Rows from block 2 of a small self-supervised audio encoder (BEST-RQ), named by matrix and row number. Rows with one number belong to one neuron. Each number is 128 + 32 x the weight over its row's rms, rounded and kept within 0 to 255. All counts start at 0. Numbers have three digits each.
After each neuron's rows are labels from the 100 clips, of 14976, where the neuron reaches its highest value: "lies over" is the class under the peak; "strongest on" is what is common among them. Only what is clearly more common there than usual is listed. The data: synthesized solo parts of chorales (CocoChorales). In brackets: how many of the 100.
# fc1: MLP up (model.blocks.2.mlp.fc1.weight, 768x256), inputs 128-255
# fc2: MLP down (model.blocks.2.mlp.fc2.weight, 256x768, transposed), outputs 128-255

fc1.155:083074083133141090108168117126064121161156137145164138169173103170198141050171122171118147115096128144137102115099033081111088132094134134108066105133102195149135168120120109144161084128123114112072118136154103162106039145096076180120105154129143162129153148090200097130156140121116146085122045139126120110108185064103148154163128106102143157109160135085119093115150110100123139166201
fc2.155:150103139154112146095149074168160076094203086120101161097147138147138056133092149174133044018140119091153116114135145117105073129084150127059180149122135122096100133123133119167112089124157144118132131121122086186150144123089077108189138122095206089109127163092159147149092063140143079092148124107078078094193069100144138138103168121145145137144116141150177123167150136097119142121109
lies over: F5 (31); D#5 (25)
strongest on: note F5 (42); note G5 (33); note D#5 (33); flute (31)

fc1.418:126113094113148081106170084128180114148100102175180123104084091163159115070152121186130145116096150135184138135087171131116122129161113146125110150121094139186128147100083097145154148111119190180182174192079097105180087145097120175093084161165057170130153147099169151130152112148042112187098086110134157107142100160119174173182145099152123188076112142121136123129147138095169143147145
fc2.418:139138120111125142126100169071130080142162155096132148112135103127159138171098095084122141184127128146144089112116174123139120168153131062192106103131175113174107144130116105141165074163128055140120104107121143153174104153166105083152184135144157126117147126106146122126157111170103107111122096100079081116111157141144104080133175124080121096164090098099176088062071118107151136142149
lies over: F#4 (33)
strongest on: note A#4 (40); note F#4 (39); oboe (38)

fc1.693:110160131121148129187134112094078160135094121145133109201103116136142150108196171130154179117129118131109175122084140097044135130073089139132147170096072197107085157141148142042107150157121181150138088065128089076105100140144123166100127186158159185080080128078097121076109131067102171105136143108089086142055189139151126050156106154132132116145182127124075167139109169103120095109106
fc2.693:097097096181105129131097084060154083101172152159116118110103121114104120151104080086144108108104101161131121088143093157108103112140128143150152097106226090148129107090171127191074136098094062093079153078118119145120152114138095085212156077122157116162131138119125161086134073115165098123147085133094174120094144135116165153112128103115127094144126172185170067098135064111157127133176
lies over: C5 (41)
strongest on: note C5 (42); trombone (34); note A#4 (28)

fc1.45:106099142113145146185113108151117125162052150135169133092086105098174145141117087203135113071175119137141145121091137139115163107137142117118137124153157152116085149104144027090118033143147081116125152135124139106155131138135076087124140152122169069163127098101136104149128116086077115134119082075144132090146113214148080152117139132154165106181113068141098201093113194160134132037082
fc2.45:078130206078096120131107105075091127100141183140112183111118131114103128131117144152168157145214131073182137175124115127141077177113124158158133128137113125151135127190121138148163131139134098121129111137106117119161127110212156072134197171137143139155116122091122112114146131147135091160143136148154191157111151137128125177145122137098141133130124096117102145144146127115152090132119
lies over: G#4 (50)
strongest on: oboe (55); note G#4 (52); note A#4 (26)

fc1.673:130131113121213119142121136093101066132151178105115161076098126070144108069100134117194124106117134140113182115121082120127111098132123144136138079153110166141058137179133073125140077163150126176118099095161128095076141148135070132149050177119114083137162140113105117123141119140114162111152096129106106088087176131108151089147156123081183110159107156115116115106139167085142143082131
fc2.673:141161044074077159107150144099112135144105146130135061112129115138175147172147109104076115155155043135099092087122143146127093156090142146137133164108114129130098101144149181080151145141091122116135141137131103156143137091116123149144168145100112147083120112120134141116131127043152112108091158167119168150139162094127122144142146122146120122158123038145103118143082119133087202173094
lies over: F#4 (50); A4 (34)
strongest on: note F#4 (54); note A4 (36); oboe (34); instrument: clarinet (30)

fc1.179:107143112129124109173157136154161165090116134111128184141127084065141108144069045172118125145114153190119111097148120140150155137120161127125176132198140142125188109159080113162146099101128037117072176141141206086103083175110150138062108065122107112139178155138061132072134119136146076128123083138134136121131126123109145069097099220124127126083148090109142100152096079116157151123131
fc2.179:124098141152154130149150084111074109139085094149182151081126112094110109111087156136113120170190117136185174105140159151135108070149145060069121114099131144079147140119132139098124118118128122141196111108099108129176133108113128176133113147196180138176082157130090107130124113080094149103175067099156110143125198104156165083182114065093195170116155123144116131110140164133102083185097
lies over: silence (54)
strongest on: clarinet (46)

fc1.723:104116075111163079162105178067100122126137179150115134140124140126135112140057127137121154134168167167155125139057146151161121105062111086133129168181119134142097109091134138119123150118189144137124109137143128120128155107153112167141103146172125145151108115085126103092152121061114113159056105038143091096148179132090137075132165141149110028100161137083105099138112132084133100147089
fc2.723:092111104137100156162171132146092086107168141153165155136164144106148121119130091175141091116081106145193104066090111158132141077175128138086123057082116128114164138158149120120165099099096036113097141118140114088102186130116129083189184111090169134142168107093132133165134181146138120142170082132109119158101129114208113152099162129081147164159126208135131177119178137158159124112149
lies over: D4 (34); C#5 (25)
strongest on: horn (37); trombone (34); note D4 (34); note C#5 (30)

fc1.213:073136105089158154124105084141138138145139123126096102131135070141133083103153085090140105164121124108064087055098071096185097122152181073123095152114098149111103109116095137110168134115093125138091101178204097120115142112149149100151104113144164113080136086129191110154139130103114115085120123108122095184123130117087147078103116105083145094115098160105064117156170134145140102152066
fc2.213:107079131221074108084074074212101079116178138134095145156155150108130130148106071168083104063145141112095111101122123129101112134150133100189128132157113089085175151093155083119121171113075082132147098148163170093140119128108158123157144114172151125147133137166138153135167135144105075141125078110149124090079141118178109090154156148120168107123136121168115125131163134166165120097150
lies over: D4 (28)
strongest on: note D4 (45); note C#4 (34); viola (32); tuba (26)

fc1.355:115175158090131115140079097087159134082115086115170104099110075126147132126142117096130161143116150112106104092093133144135123137139191132128114070091094174167119117114144140152144144098078152145106150144099096114080132108058087128168093100194122117144198129098137119124119173130140107158125123105104144129110168141087140117139137127045162098122188148123155135087157128094193064137071
fc2.355:122078080145123171183152168117146117143102121186148103132081128133183118113123138111098139136145146238156083040099099139145061155104103116148103101104096155146071097124129127121128133129113114128136121101158075079148139114160114149082145123085076108123059091110113164100137116086152110103120100162118130121107157081118148201151172170151147100150150067222135152137121097126102094130061
lies over: A4 (35); C4 (25)
strongest on: clarinet (36); note A4 (35); note C4 (32); oboe (31)

fc1.68:121105079089132180141163161156145125075131145107133149149148118119086104165087062083135108152164150131156157132128153158102119053153197074105097138082106095175094134126178107139171089127164053138110166134183111065082082154179148108077140151119182105095113149177089167133149120139122133073125159093160102108139135108126128120101134084129112128077118139092127125122161198037133138155125
fc2.68:077125100148115206109135058079187129090185138127165168121158107121070142109145112134135124119176107152201102145063149137132085128129133146111134151170129123127102100242104082117078181156124196137168136181128136105184176181168130059152124092106137213127122109142138110175096163092186134094168159081132133079141114122106141151148136182108114117100118072115113181121160091130111130125106
lies over: B3 (34)
strongest on: cello (70); note B3 (39); note C4 (38); note A#3 (33)

fc1.317:118113105137167142207103138099114140131083148116126234171106129081087144062157146124124107190125175168144113113169106130116136085088087120166137170133099142125127120103121142207147193073098126077120094132190154082164120140168153163145151142095121111086157141155134130060172143114071154045137122132205094091111133094090121096157113119093132118130124075104135182116116174116147189088114
fc2.317:164143114092117168172121138152079116097180099093115117117116176139135137165098073141124155092112138128115090077119170132074142098220096158142170135151090133159130168167139119142128091189151118117085195151108176138165124119142139130169141082118107141153122171118092118101131123165123152108132169154108150075143114113179075191085174165162120112151154180105128190124096103132134133062135
lies over: silence (61)
strongest on: trumpet (43); note B3 (26); bassoon (25)

fc1.251:170146095121139142129165116129117206149098111152104085148148132125135106105076122100145107132149134131093155088148125139079176136116177132094162135148113129148121126141148089101149139110159118144137158122100109133143090110065117092150082111140184149143056068095141110133189090089124167104163185087090108169143120107151122085160155030131174141122117138139147112101186091141105110077057
fc2.251:112148113091168196183093105145100077124179107147090098112121088106051112115125062125129139131102137116191140158083101078201102134082147132082120167148117132105205115152120098157115184163082152110115103169107164095134078102189142135112113120118098130132072159138142148125053142093144084142116121161148196111119131123079128127080189130052146098086137109127096141101082138100149131131141
lies over: D4 (41)
strongest on: note D4 (43); bassoon (32)

fc1.606:080111130152127169133183084131142122095133076116040145115083163099124157184104092143150145095140103096092107117095137108121065183131122129148084119092197127122071117162077115096134105128087091134116093116119182102123105118159083109165230166094119098117149159120134123136080060118060097139188077133096097090046127135087102139128132112117116094180150137087161173120131137111120120089079
fc2.606:159111115106173156123085115075142102160143132133163162205099137135182111107191142099156197163101142131184093074071092094148174133145120094088132110103147129134146131125101098130172123136146162122133134091138112160125137154148144081082082178124121173136174067135155097147201127100138162092105119092132086172189098154137124071139144156132139133110123105141102106134182151160168081093211
lies over: G#4 (25)
strongest on: note G#4 (42); clarinet (30); trombone (25)

fc1.462:125116143109119140219149141118119107150071094122129132132155100127115120060140113174161121183125134126191135125154132145150123193126094111107147118086118136103132208113069158178170190088100133130120163121102067128123137123073158209130144154153118044089186074102140121124166097113124074145113103129163125186125103101166136135138105148064149197088166155086112148144137148175221161107110
fc2.462:113142135143120063183113124163185117069143185131128170162144102121094132145081091151115143103154161060154120123126115146141096094106129137076105063154124154141125102108164111163168114163135105101106109104146143163062077123117077120160126139104182125131187090164132081123084079107112096136091164151091146076085130169135097119094158146130156097120113160087182108113129096100134174089120
lies over: F#4 (28)
strongest on: note F#4 (37); note E4 (31)

fc1.167:083147141129187182129134131123102118126077118130111131103159118163133112074179105160117178151121148153105166114092112142134100141119070097121196173164098244142119130169058105123105159157052114082101159146101130108177107118090148150096178120182138117058142095097147082075175107077095150104165125106167118105105153146108138123149118065052165195086190162115124211111109156091161104061128
fc2.167:117102132130112064166156140120122151110190106109149132069113085121080195091157152061140114170137096128121141185112189132074157183119143096126121152149105157076079140074129083113142151113215123143146196182070177155144084114128174168097072157161145101077129152067154093091119098082134161128120147085108147048126111081132192116175044059113158186085104130115090158112094131145110126107123
lies over: C5 (39)
strongest on: trumpet (49); note C5 (40); note D5 (25)

fc1.544:127145099094184148157163127127124095101110113183130099154130108109156117109133128098151113109153146132134154112142153152128131115108109087120134099056178178125094119119143166111130080148107126133076086098110093101121059128143112134108164198097224055040130114101135125122151127118112153036158144106103124123099154102130127105146125117095140131105093131143129141162194194107194139132090
fc2.544:117134103118115110120117094106147179146153100132140106099058069109181183174141101068074201136152106148110099164106074117160117162125140107153088103107174112105121142034132080121120123112146148181112127121113168179115138076117132151128113159124045131113114110190143128155167097156093142113088120096157116053162100094076161120169129162121151164145112133147106169099168130137060107102137
lies over: D4 (63)
strongest on: bassoon (82); note D4 (74); note C#4 (42); note C4 (38)

fc1.669:080118110113126113152172159156167094152120141105157122176160163169183103085152104117074066141162148130126137103092098100178127127106120078106138133098146122112157078147105114131111096109120081066096143119195110120085164206135081079120078156117168113117139085163184082120136120112168120088133031059117066129143173126183106072152093144136102102101092128101160084102123159093153121106175
fc2.669:197147148122119102122164153140174120152151146114158120109143117180114152131155175104158123159097101136024126166115152083153172104109103120168142161139104134150092197102146147044085158159104127131171088154158159142145092158108131128143140113143126163163168144161095162178128108111101150164121053094066095127110156149125063073114134119187099051064111144152130087144129066149083157089145
lies over: silence (41); G5 (29)
strongest on: trumpet (38); note G5 (32); note F5 (25)

fc1.285:098157115138144160171091167153098134108074167168124145168128151153142146083128182146117131200146133118102201100141148105057118097088107148129142130107170122102112108141103135094159128118102136136081097047112093123126144140097141153113108177101153116142095138068165136076110101111074174084143134111123095094102188121148102070151127134141125157139126036105128137156119138096108097138083
fc2.285:127086115091109129175130081126134094147152153125109151120139170153197115126142093132147122083117152119175085097090158094187149168128120106136122155194109135134133098153142176140072181161074159106164116135156127094158132162128110145112149126137174130157149135105132143034067108065165054138168083121118141106128220086168158141115134101120139135072178106120150094134143135137192098154089
lies over: C5 (28); G5 (25)
strongest on: note C5 (29); clarinet (28); note G5 (27)

fc1.415:092123126108148128108127132110171129100072100095128136161100152124117122117189144093177141171132138134130100000101155140123166151136098120129138154080104213180132164181146095123129180123131139104104129109101076128148105117139117116090129086128193107078101097152089155056152064117144134098128164128158043162091103194131070099119086169091107123109101051119143174161131106052144077078132
fc2.415:134125163066141079114137168052131131161149175117129142154175131090106116071136089156107074085160071131121100133125145168052094132174156079190094151122118156148115125146073105124168087125121141152176130149095088123161106165130125120120086076079217133117131116106181133097171140092170109148086156176172117155104064087104138177193151090116052138147105120071098056122167146082162161131114
lies over: A4 (40)
strongest on: note A4 (43); oboe (42); note B4 (28)

fc1.670:156145172107155212123181148108088133139117191207113116126203141068129098104156122083140146153139124118155162121112135143174101126143153102088136136128118197164131079196123132099126089151131150118126114116120091168164115130141131095115125120110152139153129069066165091133154150097152176137129132172073126160153128107106148149172114150172149117186077128114110163128115140154132109169123
fc2.670:158115128117131118155167135120098106096172128057137120119107134119096131158080128158155108067093119161099134135086139142160131110074164153058126074120152116129108154121116085111109164124161098111161124108124148133118150146126103102200134134123136114120153089128169157130183128125105132116206089068123055129146164112103168121087142090119137152111104118170104181106086117083184136128137
lies over: F5 (29)
strongest on: flute (44); note F5 (31); note C5 (26)

fc1.329:107095150095133132156135170116129136062124141133129111152168162142116129058152135219094163130111160157089125113136127146105149156150131131113160170175111143090106191133084152153162130124102094139082200161112157150204151104049188121162152146162085201155123126126147111116172168082091191127148093140151085114126095112162130161160163126105108128148153069127131137148118153124139102104158
fc2.329:116111088114121177138103081136160142060120070043134083152101110116125106136144127135102146132166174169140125123081094136143094105094167069158101140130061104121140145025190074134156171130111104166156137119129129101091129120150116121123094097121159144101124143153151089135156103144132134091169080154068103126086126147105113109128203122070107054134127107148101120098100075127183080088103
lies over: A4 (37)
strongest on: note A4 (43); horn (37); note A#4 (36); trombone (26)

fc1.635:105102106141110078140170159138167119110128114163143082175112183133156082053122147166178105095115173188173133105133113135084154121156113097111083149122162167152110104057096184149132097099141141109162104148109126126150102128132129142100137100164150163126164159120117074136139165101105148133129108146100085144073095118137112072140136165114102134105088071124153099159118088121136087147134
fc2.635:131143139113123116108011136140170065087108166132124108156160134141070080131109064148080140087171198114096135143119143136138107137128095118189127139201159106133162134126133106092146125162146120122111125130118110151089193123108117124102133136111176154165126172093096141115149122097134146173062078130107109183165104134170141075152123082137141072118145120130130116144136158151122083109086
lies over: A4 (39); B4 (31)
strongest on: viola (60); note A4 (44); note G4 (32); note B4 (32)

fc1.63:120133145134137162093181158126097153155130101131099093222150157085173107058100149152114100139141141145077114107094100117145129150062074154130173159116102179140154054138144141088112166086196131089146124145116117109116073151104145091092122116137174162145099111081144100124164158108132102139143186067142082177138140103113105115136126169110122148077161094154142146141118143107123140136175
fc2.63:122131117124047168092168149143128125105183103115148130063123124118127153130119079032103136201176126144142083096101122124173119151130124122163099170112078120137129136142106091089204168132163149153153129132141103191131105154161095132148091152079144123108061116115152160151138123148180124125098164174117119157131136152098144166147111101089131129115089167130137183131150140149089124139106
lies over: G#4 (28)
strongest on: trombone (47); note G#4 (30)

fc1.184:164128143113132086091140154130118081117122097137169116147141125178106128153153097108091176143110133131082110100162068143147110143174109153141109121077115149125196193085131074086193096133071080099107145154098150116091129136078095110110151073108156116133091141121143116080154100100154215103108099146116090158090111172134106139136128133133118137136112152126172161145139115139130056136158
fc2.184:107123103116081076169142125152144151168112119165201104112108122171130086047114183104094178123094147169147201144128105144180131175140147130179124141133078130182095119071112150126122142094097124148108132100109093089045179072094104114105158094100083092147124093169102125146116066167144086176167051096140111110077179142134125135099132130131169092075143169180148161116149063133185121093155
lies over: C#4 (64)
strongest on: note C#4 (64); viola (50)

fc1.220:099086142125146135135133136145172110097120115103141172085115145092092161145142061172148163152164149128125136126096152110086182119146116143127090092084105172142127124119093044124145103124138132106145125151105167078110108153158094116088105160121138116157149145159159103118078088148080114148045157153114150096142164126098143090121102095131144129141098099065152163132137165122104134091138
fc2.220:088175082083128123055139137096093073161206148144157111165108111183189170104149090092087086174151109149095145089090097153107123178117147135214146100138141127122073132161138113161192139190105118142098128143108126130120170097153145112142141153078114134088122121116136121144162169141144117120136114131077177129106198108117199144168171134132168143134084111173104118153132124192146078102122
lies over: F#4 (37)
strongest on: clarinet (45); note F#4 (42); viola (32)

fc1.15:145159108139183125091206080161094169130122170137169160147077118106124124115130131094142174165154149119171128141110101149108134108097111081144108159160106152114125114098095125107135121110099147171123114077127113136162101124200129193066147155131093176151086162112068106127149088091080190112099088125064128095142150113124138057165135120160213124078167117035104160113124142141103017164104
fc2.15:121143124114137129147127106103108091108155108104122163148125122107146086156087116148163105085158111150132083122137126128169100154148072112117116177120141108130127087172132142138102089128110129192085181094140090141099141068161159116129171150128095101149101147165115117128073134128181093174121092135189205103124108148148108137108109199115187133115254163153130103113163101116100064127162
lies over: C5 (69)
strongest on: note C5 (72); note A#4 (43); oboe (39); clarinet (39)

fc1.159:122120127116150154109081162129130169137116132154165153150182174191139116131177117125100116160143107104047124126150208114143104151112108098165118153166090135191102121116137161116149171141114095153093123137174132133170166134146125097158156116134178174034132166118202149099162160132078121067114140100158117128161146095117110153172127159172132137083118114104089165154139129126152145176079
fc2.159:147128119124128137158094145197136114147127145141057131116125135153221097173156157194084174118140155089148140174153114095159125198089110150136136148128167114160143154115164134156140130088225133114117131145119102125098112099061122111142112135072164141153099159053123125069109203125173114136086182115106091191111138138125144127122137149171143116065135092120144144131133153158148127129119
lies over: C5 (43); B4 (43)
strongest on: note C5 (48); note B4 (46); flute (39); note C#5 (33)

fc1.51:127099164094092121136158088125212096147123123158115105172164133115153085102133133165148093136164150113177140089119103141136115095140163043091093153082162190164173073135122071189135101064082132054108116040145089146096152130117075125166099135120171088178135083140148084145155154108158122116127073121151115168103164154165111143128087170137128115132106172131156144133211110139205099106118
fc2.51:073175136097153153121110089125104142095203110149128126140081162122108149188145113149184125187127086089162103087116104142104134151123142151119122151149124131068111095157177123089133150170117127153093157151130135090122164139167131130156106171128083165125142132118122110091096127087066150173109164172186136085128127154117143106151076229114127117109160087182086204140144111134090088132118
lies over: C#4 (54)
strongest on: cello (60); note C#4 (57); note B3 (34); instrument: violin (31)

fc1.276:123125125116184152139132157179112193140012095203149136080151122112134117169163086148085155162138109124096135105137119130108110147107101087116098096132190146101121059121126121120126084143134101135092165068147140092122102158075176118088180114149093091084126162117125087114192141106126088117105130109139145136208162079133078120116139071170135113070180158108161136125136147205122145126133
fc2.276:160104092190144143110080137126077055148137125107070158167158133122120143176103127128131140180129132142100110166100143179105108161143124180091113162146105155087094163191153130095152105222150113104119136149112097073136182199137112075122098132071145133145145096072125141131096158100114137215145190131123120129079123131114178111161153166151121195138132150091061093098170095139108179124165
lies over: C5 (37)
strongest on: note C5 (45); oboe (35); trumpet (33); note D5 (29)

fc1.14:059088093113134138090180064116101113085140120088105115109153125139099105166120119144127188139227129135077097119116100112130082153171163084135144108113094120096158069090135084117138088124112097104108124186182163136156073123102082088133148064122119165124077038151095126136109128106113152122116090122098161121093130134078089153110129115152161091160079140136188136097129119098112060121078
fc2.14:084098138127135164125132075117145143135175096190103128134147085169090156108103088099117124159109081127203074109049143094142091180099071138163219100161101135160126114182134099171145216091107114139107138135103146098133116124133120098126146157121060184156114075184129156139151057133141120104104144125153126132100159173126116165090116139107166123115098130162140192134113074095132083109139
lies over: C#4 (78)
strongest on: viola (100); note C#4 (79); note D4 (37)

fc1.223:083130111079111095092103128111117149111103151150096134159111123097151124154109076137134073093116154144125141105149070137191096132167192126113083087123141141144126094119167163134165108111115110145088122107111148141072108103064095136104131124218130119113151133135093104159096136166094136145152127127161111155065163154135083140101159137063147097101196110117154083114150141125193094183142
fc2.223:121102120182119146086085099129123151037134133141139190157090099112119173141144129120169134115145104075161111172157115141132115082182137151169113129155090107158144095112092161100100137079210148152113131112092129109143190097161156103100153131121129174213126201165075148170089155127074171111103110101160167134080127133165112157098152199144111098172146106122109151137130088125017112112162
lies over: B3 (34)
strongest on: cello (63); note B3 (51); note C4 (29); note A3 (28)

fc1.374:151167142087163156107195124129119102079117115115150101122079167092094102146132080128088208166173133129089125095061066144156110145187158114144167189118074127086159137149113111085151106143089105144125150162120187140133148132084135090144119059075103100099087100109106126130137117106155171094130130174110118153128053139126105160107149183102208112144089140160143127127175149148132082115105
fc2.374:127080162095088160156156107117092111102211101165155076120153126173168109045121129083110142095128117121136127110133117113140074146123087111137194136144109155128105171157122123120070143094094143120166128104085151115108148056118110113134158098103144126113104100191134113136168068149163155113173102089133101175076124092120111143102136140122180108109135178172155196180157071131169064085165
lies over: C#4 (87)
strongest on: note C#4 (88); viola (69); note D#4 (28)

fc1.617:107145073135134121139134119107098177152123115108145158160143164124183096093130127146118135104225161146200152105107111124140114106081111059134173141180136116146138118154144163141092133082111089069110073109158114125122067189163081154074122092152153130145094112176123129101083097150099063119133059099223112091101207103146126126193146136125146111111149078122092098077137081103159155160166
fc2.617:084099143135173134165142088162133106111131065174101176107157140125115126116124123169129116105110132129161162116174145083143104067127148141055150144125106102096128100153110094066141145144132186117166149141073167126133152149043194150133086092034132116141135135122171100141202081081132145100128165157179149153194066095125128156141145106077134111096152212130095154135169148151140149104086
lies over: C5 (63)
strongest on: note C5 (73); oboe (43); note A#4 (40); note C#5 (33)

fc1.711:139093141116117103109085151134166125101066152123113138094138107103168137141101078098153135103141206148145152061192106136114173155190198092117144061152181074086121100100153072155129077103160076116059136116118138141140187113065147128104111170125134060167104083152119144130137177093093150170078166138163141127139101138155149165141110110109140113165145078130101165059123171151124116081101
fc2.711:131148214090119124133117075108109077113173214133121164100117106141156115107087135120144076130170121158111099182114131134064073179107129137130161128104130106142120129095163109124119123133157133119136093165144122167144121101161093079126173159160156122128185143156104112082110103147142102162135128091115133146137136125128167137128105115090144128126126121112167114132121183098137091154089
lies over: silence (81)
strongest on: note C4 (52); tuba (43); viola (32); note B3 (30)

fc1.686:110231092089145189172157142114115174075130136125124123125094188105183144153112116084087126130152154158124151090131042149139108151161190106102161119100157134118041118121125170159124124108047054109159112115155175068136110122147066112124128103166115131113105129147145115075114101090129133149147093119114116131051108116108129143163146086142087136180162109147157107098121112138136069107119
fc2.686:098169143166119144112172121100169110141148118113152106142165104157134114109095149179142110174171093173165125191094180159142096105065095139139081139126135142188167122176162111141131126174096125144154110126179029152129130155178086150112113129113091124114139132097100148138118124179139102118117131151165173082151148132116127194088134172149074163100130156093152156142140114172141064149137
lies over: C#4 (48)
strongest on: note C#4 (53); viola (43); note D4 (31)

fc1.200:181087146120126140135143096109155077149095155121154086143151134130152131133140067106127157160125126139116147140135062138134172186192092133096122110161104117158152099054141150136121109074128095132135107123140189102174070114120130132174205080124132144083088180075129094119139208099145147159105142099133114120077128139133124086119130142173145100148136105094154151057123096198105090120103
fc2.200:136110147166139095125122144183129131158152143153102076124160103139098069129130129142129113184179155157157165128167085162111171201131116088113204145193127117088074130111120125134085116135147173099115135127113150151171153132138083163136115111122171112163111234120132148125126103171217132163075125091125141118134155133154097144120114129129158137144092116129132123159164092112143110091122
lies over: C#4 (98)
strongest on: note C#4 (98); trombone (90); note D4 (30)

fc1.138:127104139147184110098149112096127057154121153123140180156137096124106070091098115203213110093138133147157123126139154134131179117175085082115161119096135166173160144140104018190132050123138125099135124120162101122135058142147167104131088134157167092088171129107107133135185113158072114140100116121116138108096092127131093098127101114134130171068103146119115171212174163161244156115158
fc2.138:129164059107068122123136115082109114163147161107103089113124125142205145145167108086104145140122090090103132096115135101144110183097183127178167177115110160129069112125077164083109096081157087128163149124087117120112127084095155128080166154129104164139129133125164124155099096119160123096152076102157141116118192142092164108118164075114138131130097079148151123090134137119103126155159
lies over: F#4 (61)
strongest on: note F#4 (68); violin (41); viola (37)

fc1.560:118153135102122139147076094132136155076109089102229167123100170123116114116158120062109200172178151136145111051097104131141147132165098145102131099143098147185176149141116144098128099090173145105128122130088142103077188147130122113141133088071180109171173170122196085064164142119167101121128098133097122128137123135144119107123087118082139157152167132131128150142146123133146068078164
fc2.560:132110092109111151215123113170119171102093141114139144122099120137156170128148161124121111097097141154092136141114123224043173139191070116165113159073063144113084130148105076126127127165132105132102140128125113082121146122208159169131163081105142132134139162157146135105135173071132111120155173164175119116094137156124132155131031102174094151125147127173096155135175139034100083129119
lies over: A4 (41); C#4 (28)
strongest on: oboe (43); note A4 (42); note C#4 (32); note G#4 (27)

fc1.751:047152148098155147164179097117132156084144139089201153135139138129146112114158103194102122084125122151109207081117123149131143102142192132095171122166116156152143124121134168187146131116094047109122125085131102129121116150066157154157120090153173140111168096137124145114168159130129114093165079109166118122103153110143232048134128123049174144099139111115144120107123110130169120141134
fc2.751:165111177124124154123114036165163169164111162181095120177118116169104151117150162123092154111150127143134174136235144076171149117213143075072152130139180108113134047131115143113119138095045131134152188107161147184160196080099135101159139088106135125164156094199184127106163136079140131149125114110195142104072106151118141137192131138185132180135092130185115177139164135156189073122100
lies over: A4 (27)
strongest on: viola (49); note A4 (34); note F4 (31)

fc1.450:117084136116140101149111088122148132147110120080140123218158127146130074119118163187122121107151128152105117126146162164136173061154096128119111121086134155127182065070111088133124185093144075069168169116182120142145185134079135139135148091121113128175112046132110117140156159113072158104144085114162155189144117139141114118133089220142131117163090084168117199152125128129117148100125
fc2.450:140108129179094149133138117093204145097136112081152149208109110060170141121173149130192112120138104098175119065146071118166119146146123151123121128130123162154130113123185138109124117146105183126064087102101111078061124098118114144137156136124107140156138119134140149156147155123173091089118148155152125151089127115154134148099157184089155158124202144169149208151185087083145127093124
lies over: silence (70)
strongest on: bassoon (79); note C#4 (40); note G#3 (38); note C4 (34)

fc1.206:109121131027135175200111150113119155115102124127168118122155146149188127119158073158106147084169193172125128138083097117147165124112061086139079169134164198125074134116119109159130106131078094107118154132136170105136125117155096168180172137165173115107108123114137056102161099000103122108125058121164106094193100153131113106164158103120178164161140124150136191097122131120144112112120
fc2.206:150105169155083135120151090070103140098167184129118188128124094140141118127179128151148082139145138106226097141147140190136126088133122133128120101124128161122141079164165139110100151118145116130086120117122110135156153200129157117091164114128085141197236150113138164212089119131075140143100190128105195117062129141147121206158128174125114124164122150155082127106133101187134240139131
lies over: C#4 (31)
strongest on: bassoon (56); note C#4 (37); note C4 (34); note G#3 (30)